config.toml
arch = "repvgg"
train_examples = 42238
horizontal_flip = true
norm = "batchnorm"
loss = "cross_entropy"
epochs = 93.9
lr_schedule = "cosine"
weight_decay = 0.2
Rows from block 11, named by matrix and row number. Each number is 128 + 24 x the weight over its row's rms, rounded and kept within 0 to 255. All counts start at 0. After the name is the row's rms in percent of the matrix's.
# c3: 3x3 conv (model.blocks.11.c3.weight, 176x176x3x3), inputs 110-119, a 3x3 kernel for each
c3.57 095 [163 165 186 129 131 149 112 104 118 135 132 135 122 137 130 135 165 158 120 114 130 128 108 129 122  88 114  90  92 104  96 103 107 121  92 114 140 144 116 132 138 118 135 161 137 138 151 172 121 134 115  97  97  77 118 101 124 110 129 129 135 137 163 110 127 128 130 157 140 154 169 154  95 101 100 108 118 116 111 121 119 168 177 182 133 147 148 142 139 125]
c3.58 102 [ 92  92  96 110 107 102 156 136 153 116 115 138 116 137 165 127 140 151 127 116 127 142 131 118 165 156 141 105  91  83 123 130 122 120 130 119  88 118 129  93 115 126 118 124 129 134 143 109 100 131 121  93 110 129 118 130 122 123 133 119  99 120 117  86 105 106 122 150 135 139 143 146 125 136 133 113 143 140  82 110 112 144 110 109 163 146 140 149 149 154]
c3.59 103 [124 126 119 125 126 117 115 102  92 100 104  78 113 113  98  75  86  92 174 162 161 147 143 148 148 144 133  81 105  59  89 123  87  90 105 104 152 178 170 137 146 156 104 127 120 125 139 110 151 185 147 153 173 156 109 129  99 136 147 126 151 152 136 172 154 145 156 107 125 191 163 162 125 126 110 127 121 125 154 138 149 105  94  92 108  93  85 113  79 110]
c3.60 102 [149 153 135 138 126 115 142 124 104  80 111 108 140 145 151 158 160 170  99 121 115 148 149 155 143 144 131  98 114 147 113 145 144 119 125 121 130 140 124 128 109 107 114  93 102 135 145 124 130 142 132 103 102 106 121 102 121 113 129 135 136 139 154 139 158 134  89  91  79  85  98  71 120 132 137 143 152 136 117 135 129 147 140 138 126 134 141 135 161 171]
c3.61 100 [110 140 132 111 145 125  87 124 112 123 141 128 130 150 141 132 135 149  83  94 108 117 158 168 134 134 169 101  86  96 120 142 135 145 138 149 135 141 149 138 143 149  98 110 121 163 156 148 144 160 145 102 130 113 113 122 119 131 158 142 141 153 168 160 157 157 116 102 108 160 151 140 124 119 157 132 115 157 106  87 121  74  73  81 127 119 110 121 134 133]
c3.62 101 [162 159 142 161 154 132 117 111  98  79  88  75 142 125 103 139 123  93 114 154 116 116 141 114  71  87  93 122 119 138 118 133 129 136 130 120 120 106 117 123 106 112 134 124 112 115 137 114 132 162 120 110  95 109 132 116 133 117 100 101 148 129 136 148 132 127 135 109 122 122 125 111 141 142 144 132 124 140 151 152 163 128 138 159  95 135 114  93 111 102]
c3.63 097 [115 136 156 133 113 130 112  93 129 142 128 144 180 172 162 156 156 157 154 178 172 129 137 146 157 145 165 135 154 132 150 158 136 131 137 135 144 147 137 117 127 142 141 133 136 143 136 130 139 127 108 127 102 111 117 133 150 114 128 145  90 108 116 118 126 130 125 126 126 138 128 108 140 145 146 129 141 155 126 143 148 153 141  81 156 134 123 134 113 120]
c3.64 097 [ 97 114 109 109 127 125  87 106 114 133 128 133 126 131 120 106 107  96 133 129  97 127 136 112  94 110 117 152 147 149 139 127 148 140 149 150 117 120 129 111 118 114 105  95 117 134 147 127 116 113  90  75  67  56 100  73  82 114 102 111 145 138 154 197 172 186 172 137 158 160 138 153 112 132 139 113 118 103 128 109  96  87  98  88 104 122 101  80 124 102]
c3.65 098 [122 143 140 103 128 116 109 118 110 107 111 101 147 137 149 116 132 127  75  77  49 121 116 127 126 139 125 123 129 103 140 129 125 136 145 122 160 163 177 123 125 130 129 110 127 127 150 125 145 141 151 159 169 167 125 149 111 152 156 161 112 142 118 129 131 124 125 138 114 106 107 112 154 139 151 130 114 127 126 114 139 111 102  85 135 138  86 112 113  73]
c3.66 093 [116  97 127 156 143 160 200 186 201 141 160 150 117 132 128  86 105 122  98 114  93 149 160 116 119 132 120 150 162 170 109 129 114  98 125 112  95  94  97 128 108 113 157 138 133 163 157 157 148 154 124 142 142 142 145 167 197 121 131 173  99 111 147 143 134 137 153 132 135 134 106 101 121 160 152 129 141 108  92  85  51 149 133 138 165 153 154 135 132 101]
c3.67 099 [137 144 132 144 147 136 128 127 104  91 111 142 124 131 145 150 142 157 153 147 143 156 144 143 143 139 150 133 119 165 136 139 169 140 146 183 127 140 114 156 164 118 175 161 121 128 137 120 132 134 116  76  98  92  93 105 172  95  90 139 110 102 150 146 124 136 145 137 145 130 130 140 136 148 156  96 132 138  99 116 119 114 117  71 135 127  99 110 131 119]
c3.68 096 [103  95  78  99 105 101  93 112 114 142 134 107 114 128 114 148 146 143 195 159 125 157 131  79 143 112  63 155 150 128 120 129  93 100 114  64  77  95 144  82 105 158  97 134 182  82  99 101 109 166 129 100 122  95 117 144 123 106 144 107  99 107  92 144 133 155 123 100 121 104  88  93  99  94  89 147 121 105 154 129 115 117 118 175 136 150 178 145 143 161]
c3.69 099 [ 76  96  96 106 124 130 109 137 143 113 123 119 126 173 134  97 101 111 129 137 133 138 147 134 124 125 136 151 137 148 154 156 142 140 119 121 129 131 122 126 134 117  89 103  78 119 113  94 146 154 129 145 129 120 128 129 112 116 145 106  86  82  85 129 124 133 119 117 111 124 120 111  92  77  82 126 106 110 134 141 148 126 125 136 140 133 157 142 142 164]
c3.70 094 [131 132 152 141 131 141 118 126 114 166 148 168 150 128 133 137 129 129  98  96  91 113 135 133  96 100  94 142 131 137 141 135 150 152 151 170 169 159 185 138 123 147 178 173 183 110 126  99 126 127 127 123 128 124 162 148 156 154 132 143 160 136 152 154 146 141 154 151 144 194 183 185 108  83  78 139 126 108 152 134 125 119 129 133 148 126 140 162 146 154]
c3.71 100 [138 128 126 134 126 135 138 122 123  70  88  99 107 143 127 102 114 118 142 142 118 103 150 105 126 134 124 103 132 136  91 156 135 116 142 138 113 112 115 120 126 136 137 122 142  80 146 114  91 166  98 100 120  93 132 119 116 142 141 114 136 139 132 169 164 171 152 147 145 139 154 144  80  99  88 115 127 110 110 106  99  76 107  44 111 134 112 100  98  95]
c3.72 103 [ 98 125 115 141 158 127 123 155 139 118 125 122 130 126 124 145 119 132 134 127 122 132 136 119 151 137 127 169 166 177 147 137 152 153 127 168 112 129 114 132 163 140  87  93  95 135 143 125 118 136  98  99  98 101  99 114  95 104 127 121 129 130 136 151 162 184 120 126 159 133 129 167 135 135 186 139 147 188 152 163 205  90  59  71 125 114 106 143 140 119]
c3.73 099 [108  87  92 108  89 103 105  99 109 156 156 133 138 142 146 119 131 126 142 127 140 105 106 114 101  92  89 151 120 130 158 121 145 161 136 158 137 158 126 134 162 128 102 116  91 160 115  99 150 123 111 120  98 102 124 110  91  97  83  96 105  83  93  95 106 105  93 104  88 105 114 113 108 130 139 104 108 129 109 109 111  85  82  89 128 114 116 137 129 136]
c3.74 101 [138 150 141 128 134 143 124 130 147 123 133 151 131 139 155 139 139 143 133 131 144 145 140 135 140 150 142 154 155 172 143 146 155 154 129 142 116 142 122 124 163 142  89 120 109 138 155 139 141 139 129 120 117 101 132 134 132 153 149 140 170 153 161 150 163 143 115 133 104 126 140 122 152 129 152 152 128 136 125 120 127 166 154 138 176 151 143 177 161 137]
c3.75 098 [155 143 139 149 143 145 126 136 123 133 141 157 114 120 138 138 111 121 132 101 120 141 111 141 187 146 174 161 134 171 101  61 110 139 111 149 115 121 123 135 160 127  90 128  92 144 129 139 134 142 142 118 101 101 149 137 172 104  89 130 155 136 168 130 124 121 146 128 128 134 128 131 111 107  99 111 114 104 106 107 117 136 137 161 109 124 147 134 137 127]
c3.76 100 [125  91 103 145 139 126 172 183 166 122 118 133 130 139 138 126 138 132 119 140 116 106 150 104  99 143  85 108 117 113 136 148 123 127 151 127 163 181 178 118 124 129 103  99  84 125 106 110 123 109 100 150 151 152 114 105 125 130 131 130 105 130 108  90 116  84 128 135 115 111  95  89  82 115  84 111 132 105 113 148 105 138 119 103 130 129 159 118 137 166]
c3.77 096 [ 80  79  82  84  92 121 113 130 135 126 153 135 148 158 123 114 120 107 121 119 111 128 131 112 133 138 112  99  84  68  96 107  82  90 113  85 126 135 170 109  99 140 119 109 143 106 108  96 110 133 123 110 116 104 133 138 142 136 144 157 114 131 145 167 148 159 132 102 126 130 117 134 188 172 159 155 134 109 139 115  87  78  63  59 126 104 100 126  96  73]
c3.78 099 [116 102  94 121 120 102 143 131  99 110 103 105 120 127 122 108 121 121 156 156 170 139 127 138 136 123 149 151 128 160 142 134 156 142 142 155 132 122 115 150 147 133 149 144 135 114  83 111 143 142 137 143 133 147 146 126 139 140 137 142 134 136 144 149 141 129 145 145 137 137 157 134 111 101  91 116 128 119 109 102  97 105 130 118 116 149 137 107 118 123]
c3.79 100 [127 160 158 136 155 157 119 122 153 121 119 132 117 143 148 113 122 139 115 116 127 129 131 145 130 132 140 166 164 121 158 147  99 145 131 105 111 121 126 113 150 143 119 156 144 140 165 142 130 124  98 115 111  86 150 135 126 135 118  87 139 137 142 151 142 140 132 131 150  90 107 130 154 149 131 131 149 118 107 134 114 104 107 125 147 134 117 153 122 124]
c3.80 102 [128 132 105 154 155 132 153 141 135 115 122 166 123  98 149 136 123 156 152 150 149 177 173 161 201 195 194 109 106 138 129 110 134 141 122 143 112 123 103 101 121 120 103 104  96 114 123 114 157 157 123 148 148 155  74  81 118  86  87 123 116 113 147 130 128 149 133 133 141 119 133 124 103 104 107 116 119 118 145 145 125 168 146 122 139 137 135 154 170 178]
c3.81 101 [132 123 121 149 123 141 168 155 158 138 135 132 161 163 138 164 160 166 157 152 128 130 138 127 130 140 157 117 120 117 130 126 109 133 135 159 136 141 145 137 131 135 135 138 131  68  68  55 132 141 116  98 106 109 131 145 148 121 113 110 129 135 136 125 115 126 149 153 160 177 180 182 160 170 152 145 144 137 142 148 131 105 112 109 121 125 109  94  67  73]
c3.82 094 [127 123 137 135 125 119 107 100  87 177 164 169 140 148 142 121 128 141  55  72  65 139 157 150 140 153 136 142 165 158 127 158 146 142 158 158 157 147 144 137 114 116 146 132 121 136 140 154 129 116 137 125 115 125 148 144 143 150 145 136 138 125 123 111 125 118 105 120 117 118 107 123 107 119  99 114 120 110 132 145 123 148 137 176 131 104 167 143 145 167]
c3.83 098 [ 63 102 104 100 153 127 104 131 117 136 118 130 119 127 115 149 146 146  37  64  86 114 154 126  72 111  92 173 138 174 117  88 129 166 144 166 110 113 119 118 137 140  89  96  90 128 122 130 142 140 123 132 151 137 144 120 129 106 100 112 160 153 170 136 125 148 131  99 126 154 111 148 132 142 157 118 127 158 127 146 143 172 144 136 136 127 123 132 149 154]
c3.84 098 [ 99 122 128  97 117 127 102 123 103 152 140 122 150 147 140 129 108  98 103 143  98 133 138 161  98  86  97  89  98 107 118 107 148 129 100 126 169 144 168 120 115 127 124 115 131 134 172 143 159 154 182 165 149 145 135 109 123 155 118 159 161 136 149 126 117 124  99  97 102 118 122 125 174 149 156 140 124 129 128 126 145 154 151 144 154 139 122 141 148 127]
c3.85 098 [145 121 108 120 110 105 139 136 126 137 144 152 134 148 120 129 148 107  85 107 107  89 126  98 103 110  87 116 116  98 112 143 115 121 123  87  99  69  76 137 110 107 172 145 143  97  99 103  82  94 101  64  64  76 150 147 153 133 131 157 142 149 157 138 124 132 110 119 123 109 117 112 127 128 111 132 144 131 155 153 144 126 143 125 112 128 105  58  75  59]
c3.86 098 [132 132 115 140 138 128 170 154 160 120 133 147 144 131 161 136 127 144 114 145 111 140 158 116 131 138 104  98 118  78 126 143  87 107  92  72 126 134 140 135 123 132 148 128 141 118 130 107 134 135 108 130 123 102 108 114 121 129 134 140 127 138 144 103 122 114  80 122  89  66 109  87 155 162 149 131 150 129 139 135 114 157 132 110 133 121 120 123 135 117]
c3.87 097 [107 116  95 112 141 117 102 126 108 115 139 153 120 133 145 133 147 142 102 109 106 102 126 121 111 145 139 166 149 152 137 115 115 153 144 148 138 158 157 140 155 137 116 138 125 140 132 131 152 135 134 163 149 156 112 116 119  96  94 106 134 149 150 153 132 167 149 100 137 169 126 161 140 142 194 121 123 186 148 153 224 124 113 115 136 127 123 165 150 134]
c3.88 097 [ 88 104 108 104 115 117  90 106 106 116 128 127 111 110 100  91  97  95 132 107 138 128 109 144 124 112 147 127 132 129 125 138 132 122 116  96 114 119 108 128 127 107 154 153 135 110 124 125 121 131 131  76 108  87 114 119 111 118 123 115 121 119  94 119 121 110 111 123 108  98 114 105 110 114  90 114 136 101 126 136 115  80  73  87  83  88  95  56  72  81]
c3.89 099 [130 150 146 127 121 110 101 114  85  81  72  65 133 112 107 111 108 115 136 141 134 130 138 126 106 115  91  69  99  78  93 120 109 127 147 125 131 116 121 124 111 128 108  91 100 142 177 187 104 124 147  91 103 108 133 134 119 132 130 103 130 151 135 132 126 120 127 117 131  94 103 115  73  68  92 116 121 144 120 113 121 121 128 134 130 146 149 127 145 132]
c3.90 098 [131 146 136 147 154 146 143 157 135 128 142 146 135 162 156 115 122 118 130 139 119 132 148 129 100  98  94 147 143 145 135 140 129 135 132 141 127 148 154 146 154 170 136 146 150 174 163 160 141 155 124 108 125 112 134 134 122 131 140 103 100 128  98 177 151 152 147 112 126 158 139 142 202 202 213 167 151 174 154 143 166  67  68  74  83 100 113 135 145 153]
c3.91 105 [136 148 123 139 141 149 120 141 144 150 154 168 127 116 125 137 111 115 160 162 152 156 150 149 164 145 161 117 146 157 120 144 131 122 112  96 114 111 115 132 134 121 146 134 122  50 112 102 106 141 104  80 124  85 119 118 109 126 116  97  97  99 103 128 143 136 121 124 123 106 116 128 119 121 127 114 152 121 130 159 131  97  79  92 116 107 109 104 115 106]
c3.92 096 [ 90  83  92 120 128 116 108 116 102  87  84  71  82 100  97 142 135 161 147 136 148 117 108 123 112 115 127 139 127 118 124 133 109 152 140 151 103 106 111 121 135 135 119 127 126 101  72  82 141 133 140 172 169 168  84 103  92 120 148 128 155 154 142 116 130 116 139 159 141 134 142 143  84  76  78 107 114 109 110 114 127 113  94 115 121 115 124 129 104 128]
c3.93 098 [144 134 140 149 129 130 139 129 130  88  80  90 127 131 147 171 159 174  87 121  82 119 166 130 135 164 142  68  74  89  84  92  97 100  99  96 156 140 132 134 113 111 118 113 123 113 108 115 107  91  98 132 115 131 101 106 106 111  97 101 112  77  90 109 112 107 104 129 113 121 116 107 110 113  91 101 113  96 119 123 108 146 126 135 117 106 106 107 112 115]
c3.94 102 [108 131  94 125 166 125 113 148 116 139 133 131 110  90 102 113 122 114  95 106 105 168 179 145 148 149 154 109 115 119 130 111 125 138 133 135 144 137 130 148 146 137 122 131 129 112 141 140 152 150 142 155 180 163 141 151 128 126 113 109 103 114  85 161 157 161 164 127 158 155 121 157 114 124 153 138 121 160 160 127 158 109 118 108 117 132 142 157 121 145]
c3.95 099 [114 103  99  98  90  97 103  94 114 118 110 132 142 153 165 116 113 127 114 129 124 115 132 128 130 111 116  98 117 129  81 114 132  96 104 115 177 144 137 152 125 103 181 151 144 171 168 124 149 145 153 133 128 152 121 130 105  94  87 109  96  65 124 160 138 142 155 126 133 156 121 125 151 159 146 115 116 135  78  85 113  87  86  95 116 153 128 109 152 154]
c3.96 101 [151 130 143 132 114 129 156 144 153  94 123  88 130 150 113 147 155 142 126 127 100 110 129  89 116 123 110  94 123  95 101 142  93 101 128 100  99 118 134  97 101 122 112 119 128 110 125 129 110 136 111 141 135 135 140 132 114 183 158 141  85  98 113 137 163 153  97 116 123  78  61  61 129 128 112 131 118 103 101  95  88 102  80  84 131 108 126 127 119 148]
c3.97 100 [119 142 143 120 154 149 109 135 130 127 136 148 106 116 132 111 127 131 154 131 160 140 113 141 115 123 152 137 131 158 138 118 151 154 144 171  98 132 106 104 161 143  73 109 102 109 120 130 112 150 151 109 149 145 114 118 122 116 131 142 129 145 161 144 137 141 145 123 135 147 134 144 165 159 185 119 107 148 136 133 159 122 111 123 132 120 120 167 154 134]
c3.98 098 [143 125 116 137 130  99 108 104  73  88  97 113 134 127 137 132 130 136 160 156 145 158 158 139 142 148 127  91  73  87 103 126 147 130 161 188 130 151 140 127 131 132 140 143 127 132 128 137 118 131 117  88 122 133 141  95 116 130 125 137 107 142 168  96 128 139  95 107 126 105 102 111 128 100 103 128 130 142  94 124 143 132 140 117 137 150 151 126 139 153]
c3.99 100 [ 99 113  88 102 121 116 113 127 124  99 112 118 115 146 115 107 150 118 111 109  70 118 143  88 110 135  82 150 133 143 112 120 124 115 126 128 136 134 134 137 150 136 123 148 137 125 108  96 110 137 106  96 120 113 137 125 149 119 118 134 100 118 137 141 112 130 120  98 107 109 105 111 149 156 146 110 129 129 106 120 131 158 175 199 164 162 192 128 111 146]
c3.100 100 [126 123 102 125 105  96 155 143 147 114 135 115 110 132 143  89 112 127 145 161 159 105 119 129  99 118 129  62  95  93  81 127 105  89 107  95 130 122 125 138 127 121 133 118 114 113  93  74 124 127 126 130 132 142  86 124 108 114 149 136 108 113 109 122 115 113  87 128  98  77 113  75 112 130 131 122 149 125 111 121  94 120 102 116 113  77  88 119 119 150]
c3.101 097 [143 165 157 123 126 121  44  52  44 123 130 136 127 117 138 164 143 158  51 110  97 109 137 105 107 146 102 129 142 142 138 147 144 119 146 125 126 112 114 138 123 132 176 150 162  99 127 138 117 127 132 110 111 114 133 132 124 121 123 122 112 102 114  95  74 103 110  86 106 135 133 150  93  86  85 137 118 104 171 150 130 119 125 122 117 150 160  89 107 131]
c3.102 100 [122 151 145 107 134 121 107 126 121 109  98 115 106  83 117 106 111 112 141 144 141 139 136 132 137 132 127  77  94  96  86 126  98  83 106  68 118 130 142 120 125 138 134 143 137  46  84  90  73 142 124 104 117 102 146 139 126 127 141 123 109 115 108 104 130 126 119 125 124 118 111 119 156 131 122 146 122 118 132 114 106 170 153 148 135 140 135 132 141 156]
c3.103 102 [135 150 119 116 109 104 104 103  89 128 101 125 130 107 106 146 126 133 162 137 122 165 136 132 157 135 123 125 118  90 135 119 104 149 127 148 147 134 147 136 135 142 152 153 150  94 112  68 122 134 100 108 118 108 149 139 146 134 120 133 140 126 155 148 118 129 155 140 141 156 150 164 137 112 112 158 146 138 175 170 167 129 128 145 139 112 148 123 131 129]
c3.104 102 [145 134 132 126 125 132 120 140 146 129 127 142  87 112 117 108  91 106 122 137 112  88 128 114  84  93  62  94  89  45 130 158 103  84  94  72 135 134 129 125 124 115 111 118 126 144 120 117 108 123 125 102 111 115 144 133  95 104 157 109  60 109  68 107 117  96 135 131 134 112 116 121 155 157 176 130 132 145 147 124 116 146 114 108 135 107  96 102 102  70]
c3.105 098 [118 132 124 118 137 118 135 146 135 115 124 112 108 116 111 126 119 110 104 113  86  90 111  76  61  65  59  97 109  93 102 130 102 110 123 110 162 112 128 145  98 118 130  97 111 109 142 128 105 156 119 109 125 103 117 130 127 149 141 141 137 138 133 129 133 133 130 129 132 131 130 126 180 160 176 144 124 152 133 113 144 132 151 149 130 145 163 135 162 181]
c3.106 095 [127 154 140 149 169 153 130 148 142 118 116 122 109 100 104 101  88  93 150 150 124 143 146 134 145 118 107 134 138 130 131 125 116 121 115 117 126 135 152 135 138 152 117 138 134 150 167 151 169 178 161 172 181 155 137 136 147 116 102 119 136 127 145 153 140 149 154 130 158 157 138 161 171 148 170 171 130 173 156 145 162 125 133 128 117 121 134 122 134 149]
c3.107 098 [112 122 113 130 126 125 142 132 131 167 140 110 169 149 132 138 147 126 154 153 118 133 127 113 132 130 126 139 139  96 149 147 116 162 158 129 155 146 140 130 120 120 135 138 134 177 191 166 136 155 137  98 122 119 120 117 114 129 111 109 177 179 164 126 101 105 130 136 143 127 152 135 182 165 165 168 135 136 143 107 116 144 155 141 126 131 142 133 120 121]
c3.108 099 [142 152 166 131 119 131 123 118 137 140 155 142 143 128 154 105  93 118 130 143 154 160 168 168 154 157 164 153 155 147 118 121 119 118  90 114 130 129 116 148 153 147 172 158 126 108 129 153  94 112 123 113 109 125 110 138 120 105 152 117 125 128 114 153 146 162 133 135 155 139 143 148 138 154 129 112 133 121 135 136 118 104 122 113 133 129 132 151 136 147]
c3.109 099 [122 132 127 118 111 102 135 127 101 107  85 101 114  77  43 109  76  38 133 128 152 128 132 136  82  85 102 161 149 161 137 111 136  90  70  83 121 109 106 136 111 120 164 131 152 179 164 170 172 144 174 139 114 156 133 130 149 127 109 138 108  98  97 155 134 139 117 120 124 136 144 146 149 123 138 107 107 118  98  92 100 149 145 121 114 139 125  39  70  67]
c3.110 099 [130 131 148 108  88 124 131 113 139 124 121 128 111 124 120  74 121 101 141 109 157 141 101 152 164 129 169 136 147 153 170 163 171 113 122 119 116 134 101 136 143 111 141 124 104  90 114 127 114 127 138  83  85  86  90 126 114 116 155 130 106 145 111 123 113 112 117 135 126 136 152 145 103 116  76 134 148  97  95 106  59 138 144 166 109 114 118 135 121 120]
c3.111 098 [ 84  90  69 123 130 117 147 168 158 138 150 168 147 113 166 156 140 156 111 130 119 136 145 133 126 111 102 124 146 134 149 162 163 128 131 131 145 134 148 129 128 127 145 139 149  78 100  91 136 146 129 143 156 134  70 123  94  87 130  98  96 122 106 119 118 123 113 130 114 131 134 138 108 112 130 122 126 123 126 117 105  99 106  82 117 123 113 134 143 138]
c3.112 103 [127 133 135 115 112 122 118 118 125 117 126 107 130 151 105 133 144 100 174 122 187 108  56 126 154 128 177 123 125 142 143 151 145 146 152 139  97  91  58 121 134 100  85  87  68  93  98  89 138 154 140 122 149 114  91 114 102 108 147 114 103 132 111 136 123 101 137 136 115 130 122 116 119 133 126 130 148 139 111 117 115  81  96  84  98 124 105  97 115  84]
c3.113 099 [ 60  83  57  99  96  91 118 105  96 158 156 169 148 131 141 182 146 173 124 111 124 131 158 139 139 153 153 176 142 180 126  96 127 162 139 168 116 137 138 126 114 121 121 120 109 121 127 104 110 145 104 121 129 125 153 144 154 119 130 131 147 147 170  66  92  79  56 101  73  53  84  67 103 112 120 105 113 115 140 128 123 101 128 154  90 102 142 117 111 138]
c3.114 099 [143 125 109 127  77  69 124  95 101  88  50  53 127 107 103 139 129 122 132 145 167 133 151 162 114 146 151 152 144 127 114 129 102 100 102  96  69  74  99  98  94 115 147 117 130 196 166 161 167 104 114 139 135 112 129 138 117 122 118 121 115 101 113 139 135 122 155 153 158 142 133 151  99 120 102 106 135 120 129 121 105 118 120  93 124 146 108 109 127 113]
c3.115 101 [124 125 115 143 152 145 152 149 159 117 109  89 100 127  95  99  96  99  75 113  71 123 166 124 109 130  92 141 139 135 118 134 121 105 105 118 143 139 151 128 125 128 115 114 111 121 116 115 116 123 127 125 131 156 137 131 132 116 141 118 108 109 111 136 158 172 135 161 164 124 124 133 104 110 114 108 105  94  97 100  99 143 145 163 128 119 155 140 129 162]
c3.116 097 [ 88 104 139 102 100 126  86  99 130 140 102  85 124 100  77 117 106  56  70 102 115  91 131 104 103 124 102 160 129 122 146 123 117 156 132  90  80 111 126  94 133 159 123 152 163 116 119 126 106 105 108  90 103 106 185 154 121 124  90  92  98  69  58  91  97 109  99 109 133 101 118 134 123 138 164  97 125 158  81 115 136 148 163 145 115 109 113  96 107 106]
c3.117 094 [144 143 130 114 131 123 100 108 109 104 130 103 115 156 108  79 114  89 108 112 105 112 116  97 124 115  92 156 151 139 126 128 110  96  91  83 106  96 120 124 115 148 136 132 163 170 180 177 137 159 164 130 157 150  94 131 114 104 126 104 100 106  88 174 152 198 157  74 163 181 125 167 140 149 185 139 122 156 140 119 141 115 123 115 108 110  90  97 102  81]
c3.118 096 [172 172 147 141 151 142 120 138 126 145 133 143 119 101 120  85  80 103 111 120 139 117 106 121 114 106  98 114 115 114 128 121 131 128 122 129 117 132 107 137 146 121 105 118 120 138 146 130 148 144 143 128 148 140 104 114 109 131 133 128 144 140 130  97 104 113 103  99 114  92  77 106 127 120 182  96  72 143 130 112 152 136 107 116 134 125 118 128 109  85]
c3.119 097 [112 106 112 123 127 127 110 129 139 127 135 108 113 129 113 128 116 124 110  99  55 131 123 118 145 133 139 151 133  97 117 126  98 108 111 113 124 164 182  88 146 152  45 114 129 183 159 149 130 157 137  93 119 112 123 113  82 113 126 103 140 149 154 151 125 120 149 121 106 170 131 121 140 145 144 132 144 130  86 109 115 108  84 120 110  57 105 147 114 130]
c3.120 098 [116 109 108 103  85  82 120  96 102 120 141 130 124 141 139  84  90 103 178 145 194 109  83 131 137 111 151 110 124 104 119 127 117 134 134 148  95 119 108 122 142 109 110 117  81 100 104 115 139 131 123 154 151 152  68 100  78  89 138 124 127 140 136 122 115 108 132 123 104 110 107  72 149 148 161 110 122 136 104 114 126 102  89  97 133 127 137 163 153 134]
c3.121 098 [119 124 141  87 107 137 119 139 151 130 130 136 143 147 118 129 122  85 134 128 136 159 165 143 146 156 149 148 132 144 167 152 144 140 127 117 120 122 122 132 115 105 124 113 111 108 121 125 119 119 119 111 120 100 121 113 103 160 138 118 145 150 144 133 137 129 150 135 142 113 120 127 169 170 171 131 133 115 112 102 107 149 131 159 116 120 137 123 128 138]
c3.122 102 [143 133 123 130 137 121 112 106  82 126 110 108 125 129 112 134 136 110 120 116 101 111 121  95 113 126 116 163 141 128 142 117 127 152 119 135 121 155 170 111 144 168  67 120 140 142 128 114 110 119 117 104 119 115 129 130 139 123 111 128 155 153 146 155 154 148 147 127 147 170 145 164 128 119 161 150 124 146 153 121 133 110 132 125 116 112 133 108 104 127]
c3.123 098 [156 168 157 170 170 147 174 168 140 155 152 167 141 124 133 103  86  98 159 155 127 142 123  97 131 112 119 135 123 138 139 115 117 156 117 119 152 152 117 139 162 132  92 104 100 147 177 151 154 150 126 128 114  98 129 119 134 132 131 128 163 140 152 134 139 114 123 107  86 127 100 104 116 130 138  86  93  93  72  65  84 130 152 155 131 125 135 142 138 155]
c3.124 100 [108 130  96 117 129 120  94 117 116 126 108 117 120 114 120 126 105  87  57  95  51 133 152 122 142 149 118 111 123 121 127 140 130 129 130 135 108 124 122 103 107 108 120 123 117 128 139 143 137 128 150 149 131 145 113 132 121 104 147 120  77 100  97 109 104 110 107 114 117 114 104 129 147 140 170 138 129 136 139 145 145  99  89  90 125 101 124 159 139 156]
c3.125 097 [149 138 137 137 122 117  87 102  97 102  97 123 127 123 129 165 141 160 144 117 141 136 108 129 136 126 143 149 148 155 142 148 152 160 151 153 136 145 132 126 143 129 106 110 101 171 146 151 139 149 105  95  93  49  77  82 101 117 114 102 144 133 160 123 118 122 155 128 152 164 140 161 130 136 136  95  96 108 103  99 113 145 136 136 102 101  95  80  93  79]
c3.126 096 [ 68  68  73 121 124 122  87  97  98 118 113 113 124 122 123  98  89  86 161 147 144 179 159 159 159 146 141 147 153 169 157 152 160 141 133 132 123 128 127 126 137 129 116 120 105 145 120 138 147 136 148  89  91  86 121 138 126 122 148 133 120 115 114 136 141 132 124 125 120 123 118 113 132 126 146 128 107 136 162 152 175 137 130 155 105 116 140 130 121 139]
c3.127 097 [147 124  97 163 141 115 163 138 121 154 157 135 132 137 120 102  96  89 104 136 143 117 137 130  86  97 111 148 143 153 142 136 134 114 112 126 105 114  96 114 109  93 126 117 109 152 122 103 190 165 123 154 148 108 155 150 163 137 129 151  97 106 139 140 138 171 155 130 161 161 137 153  86  97 114 112 102 129 121 130 129  86  76  67 127 125 111 166 172 146]
c3.128 095 [129 132 117 150 147 137 165 162 153 173 149 131 139 117 117  90 102  96 141 117  83 173 182 133 155 155 123  90  92  82 102 120  89  84 110  82 115  82 127 105  72 103 163 130 166  88 105 105 115 136 122 114 130 129 132 138 116 123 127 113 158 151 140 122 126 134 103 122 114 117 135 126 158 153 164 123 113 134 120 107 105 131 141 126 127 134 112 123 130 126]
c3.129 098 [128 139 119 125 108 124 134 119 119  83  84 105  97 101  77 122 119  58 138 132 112 123 136 132  99  94 111 123 153 108 124 146 115 119 149 113 152  89 106 148  92 115 147 112 119 106 104 113 102 109 144 123 143 144 150 147 153 147 132 138 118 127 105 128  99 130 142 108 128 146 143 152 130 126 124 141 147 110 132 141 123 113 120 122 127 145 116 124 127 108]
c3.130 098 [136 116 112 132 121 130 129 116 123 164 181 186 133 147 124 120 111 124 112 109 116 110 118 109 126 125 123 162 149 160 129 129 119 110  92  98 140 133 131 142 145 135 159 155 175 135 129 137 139 147 153 135 117 123 117 116 119 121 128  98 109 101  98 136 133 131 129 129 159 139 150 167 156 159 151 133 152 127 105 130 125 141 161 170 127 160 153  77  83  92]
c3.131 104 [125 119 124 118 109 117  98  94  90 158 155 153 159 155 141 128 130 129 152 127 181 139 103 147 157 128 153 130 126 141 140 121 136 139 134 144  90 102  71 110 146 107  91 109  96 134 135 103 148 146 103 130 132  84 134 145 137 143 147 141 141 151 153 124 137 130 114 129 140 103 124 139 151 157 167 152 139 160 176 168 181  98 104 100 114 132 116 133 152 111]
c3.132 093 [142 138 133 113 112 115  97  93 101  93  94 113 126 110 116 148 137 148 178 177 127 160 161 102  85  79  43 116 127 143 137 147 143 136 116 153 104 113 116 122 110 127 140 157 177 123 134 128 116 126  99  99 100 113 117 122 113 124 132 130  86 110 143 114 104 106  99 101 104 122 130 119 130 128 120 142 122 120 113  90 103 101 137 139  99 124 169  85 112 163]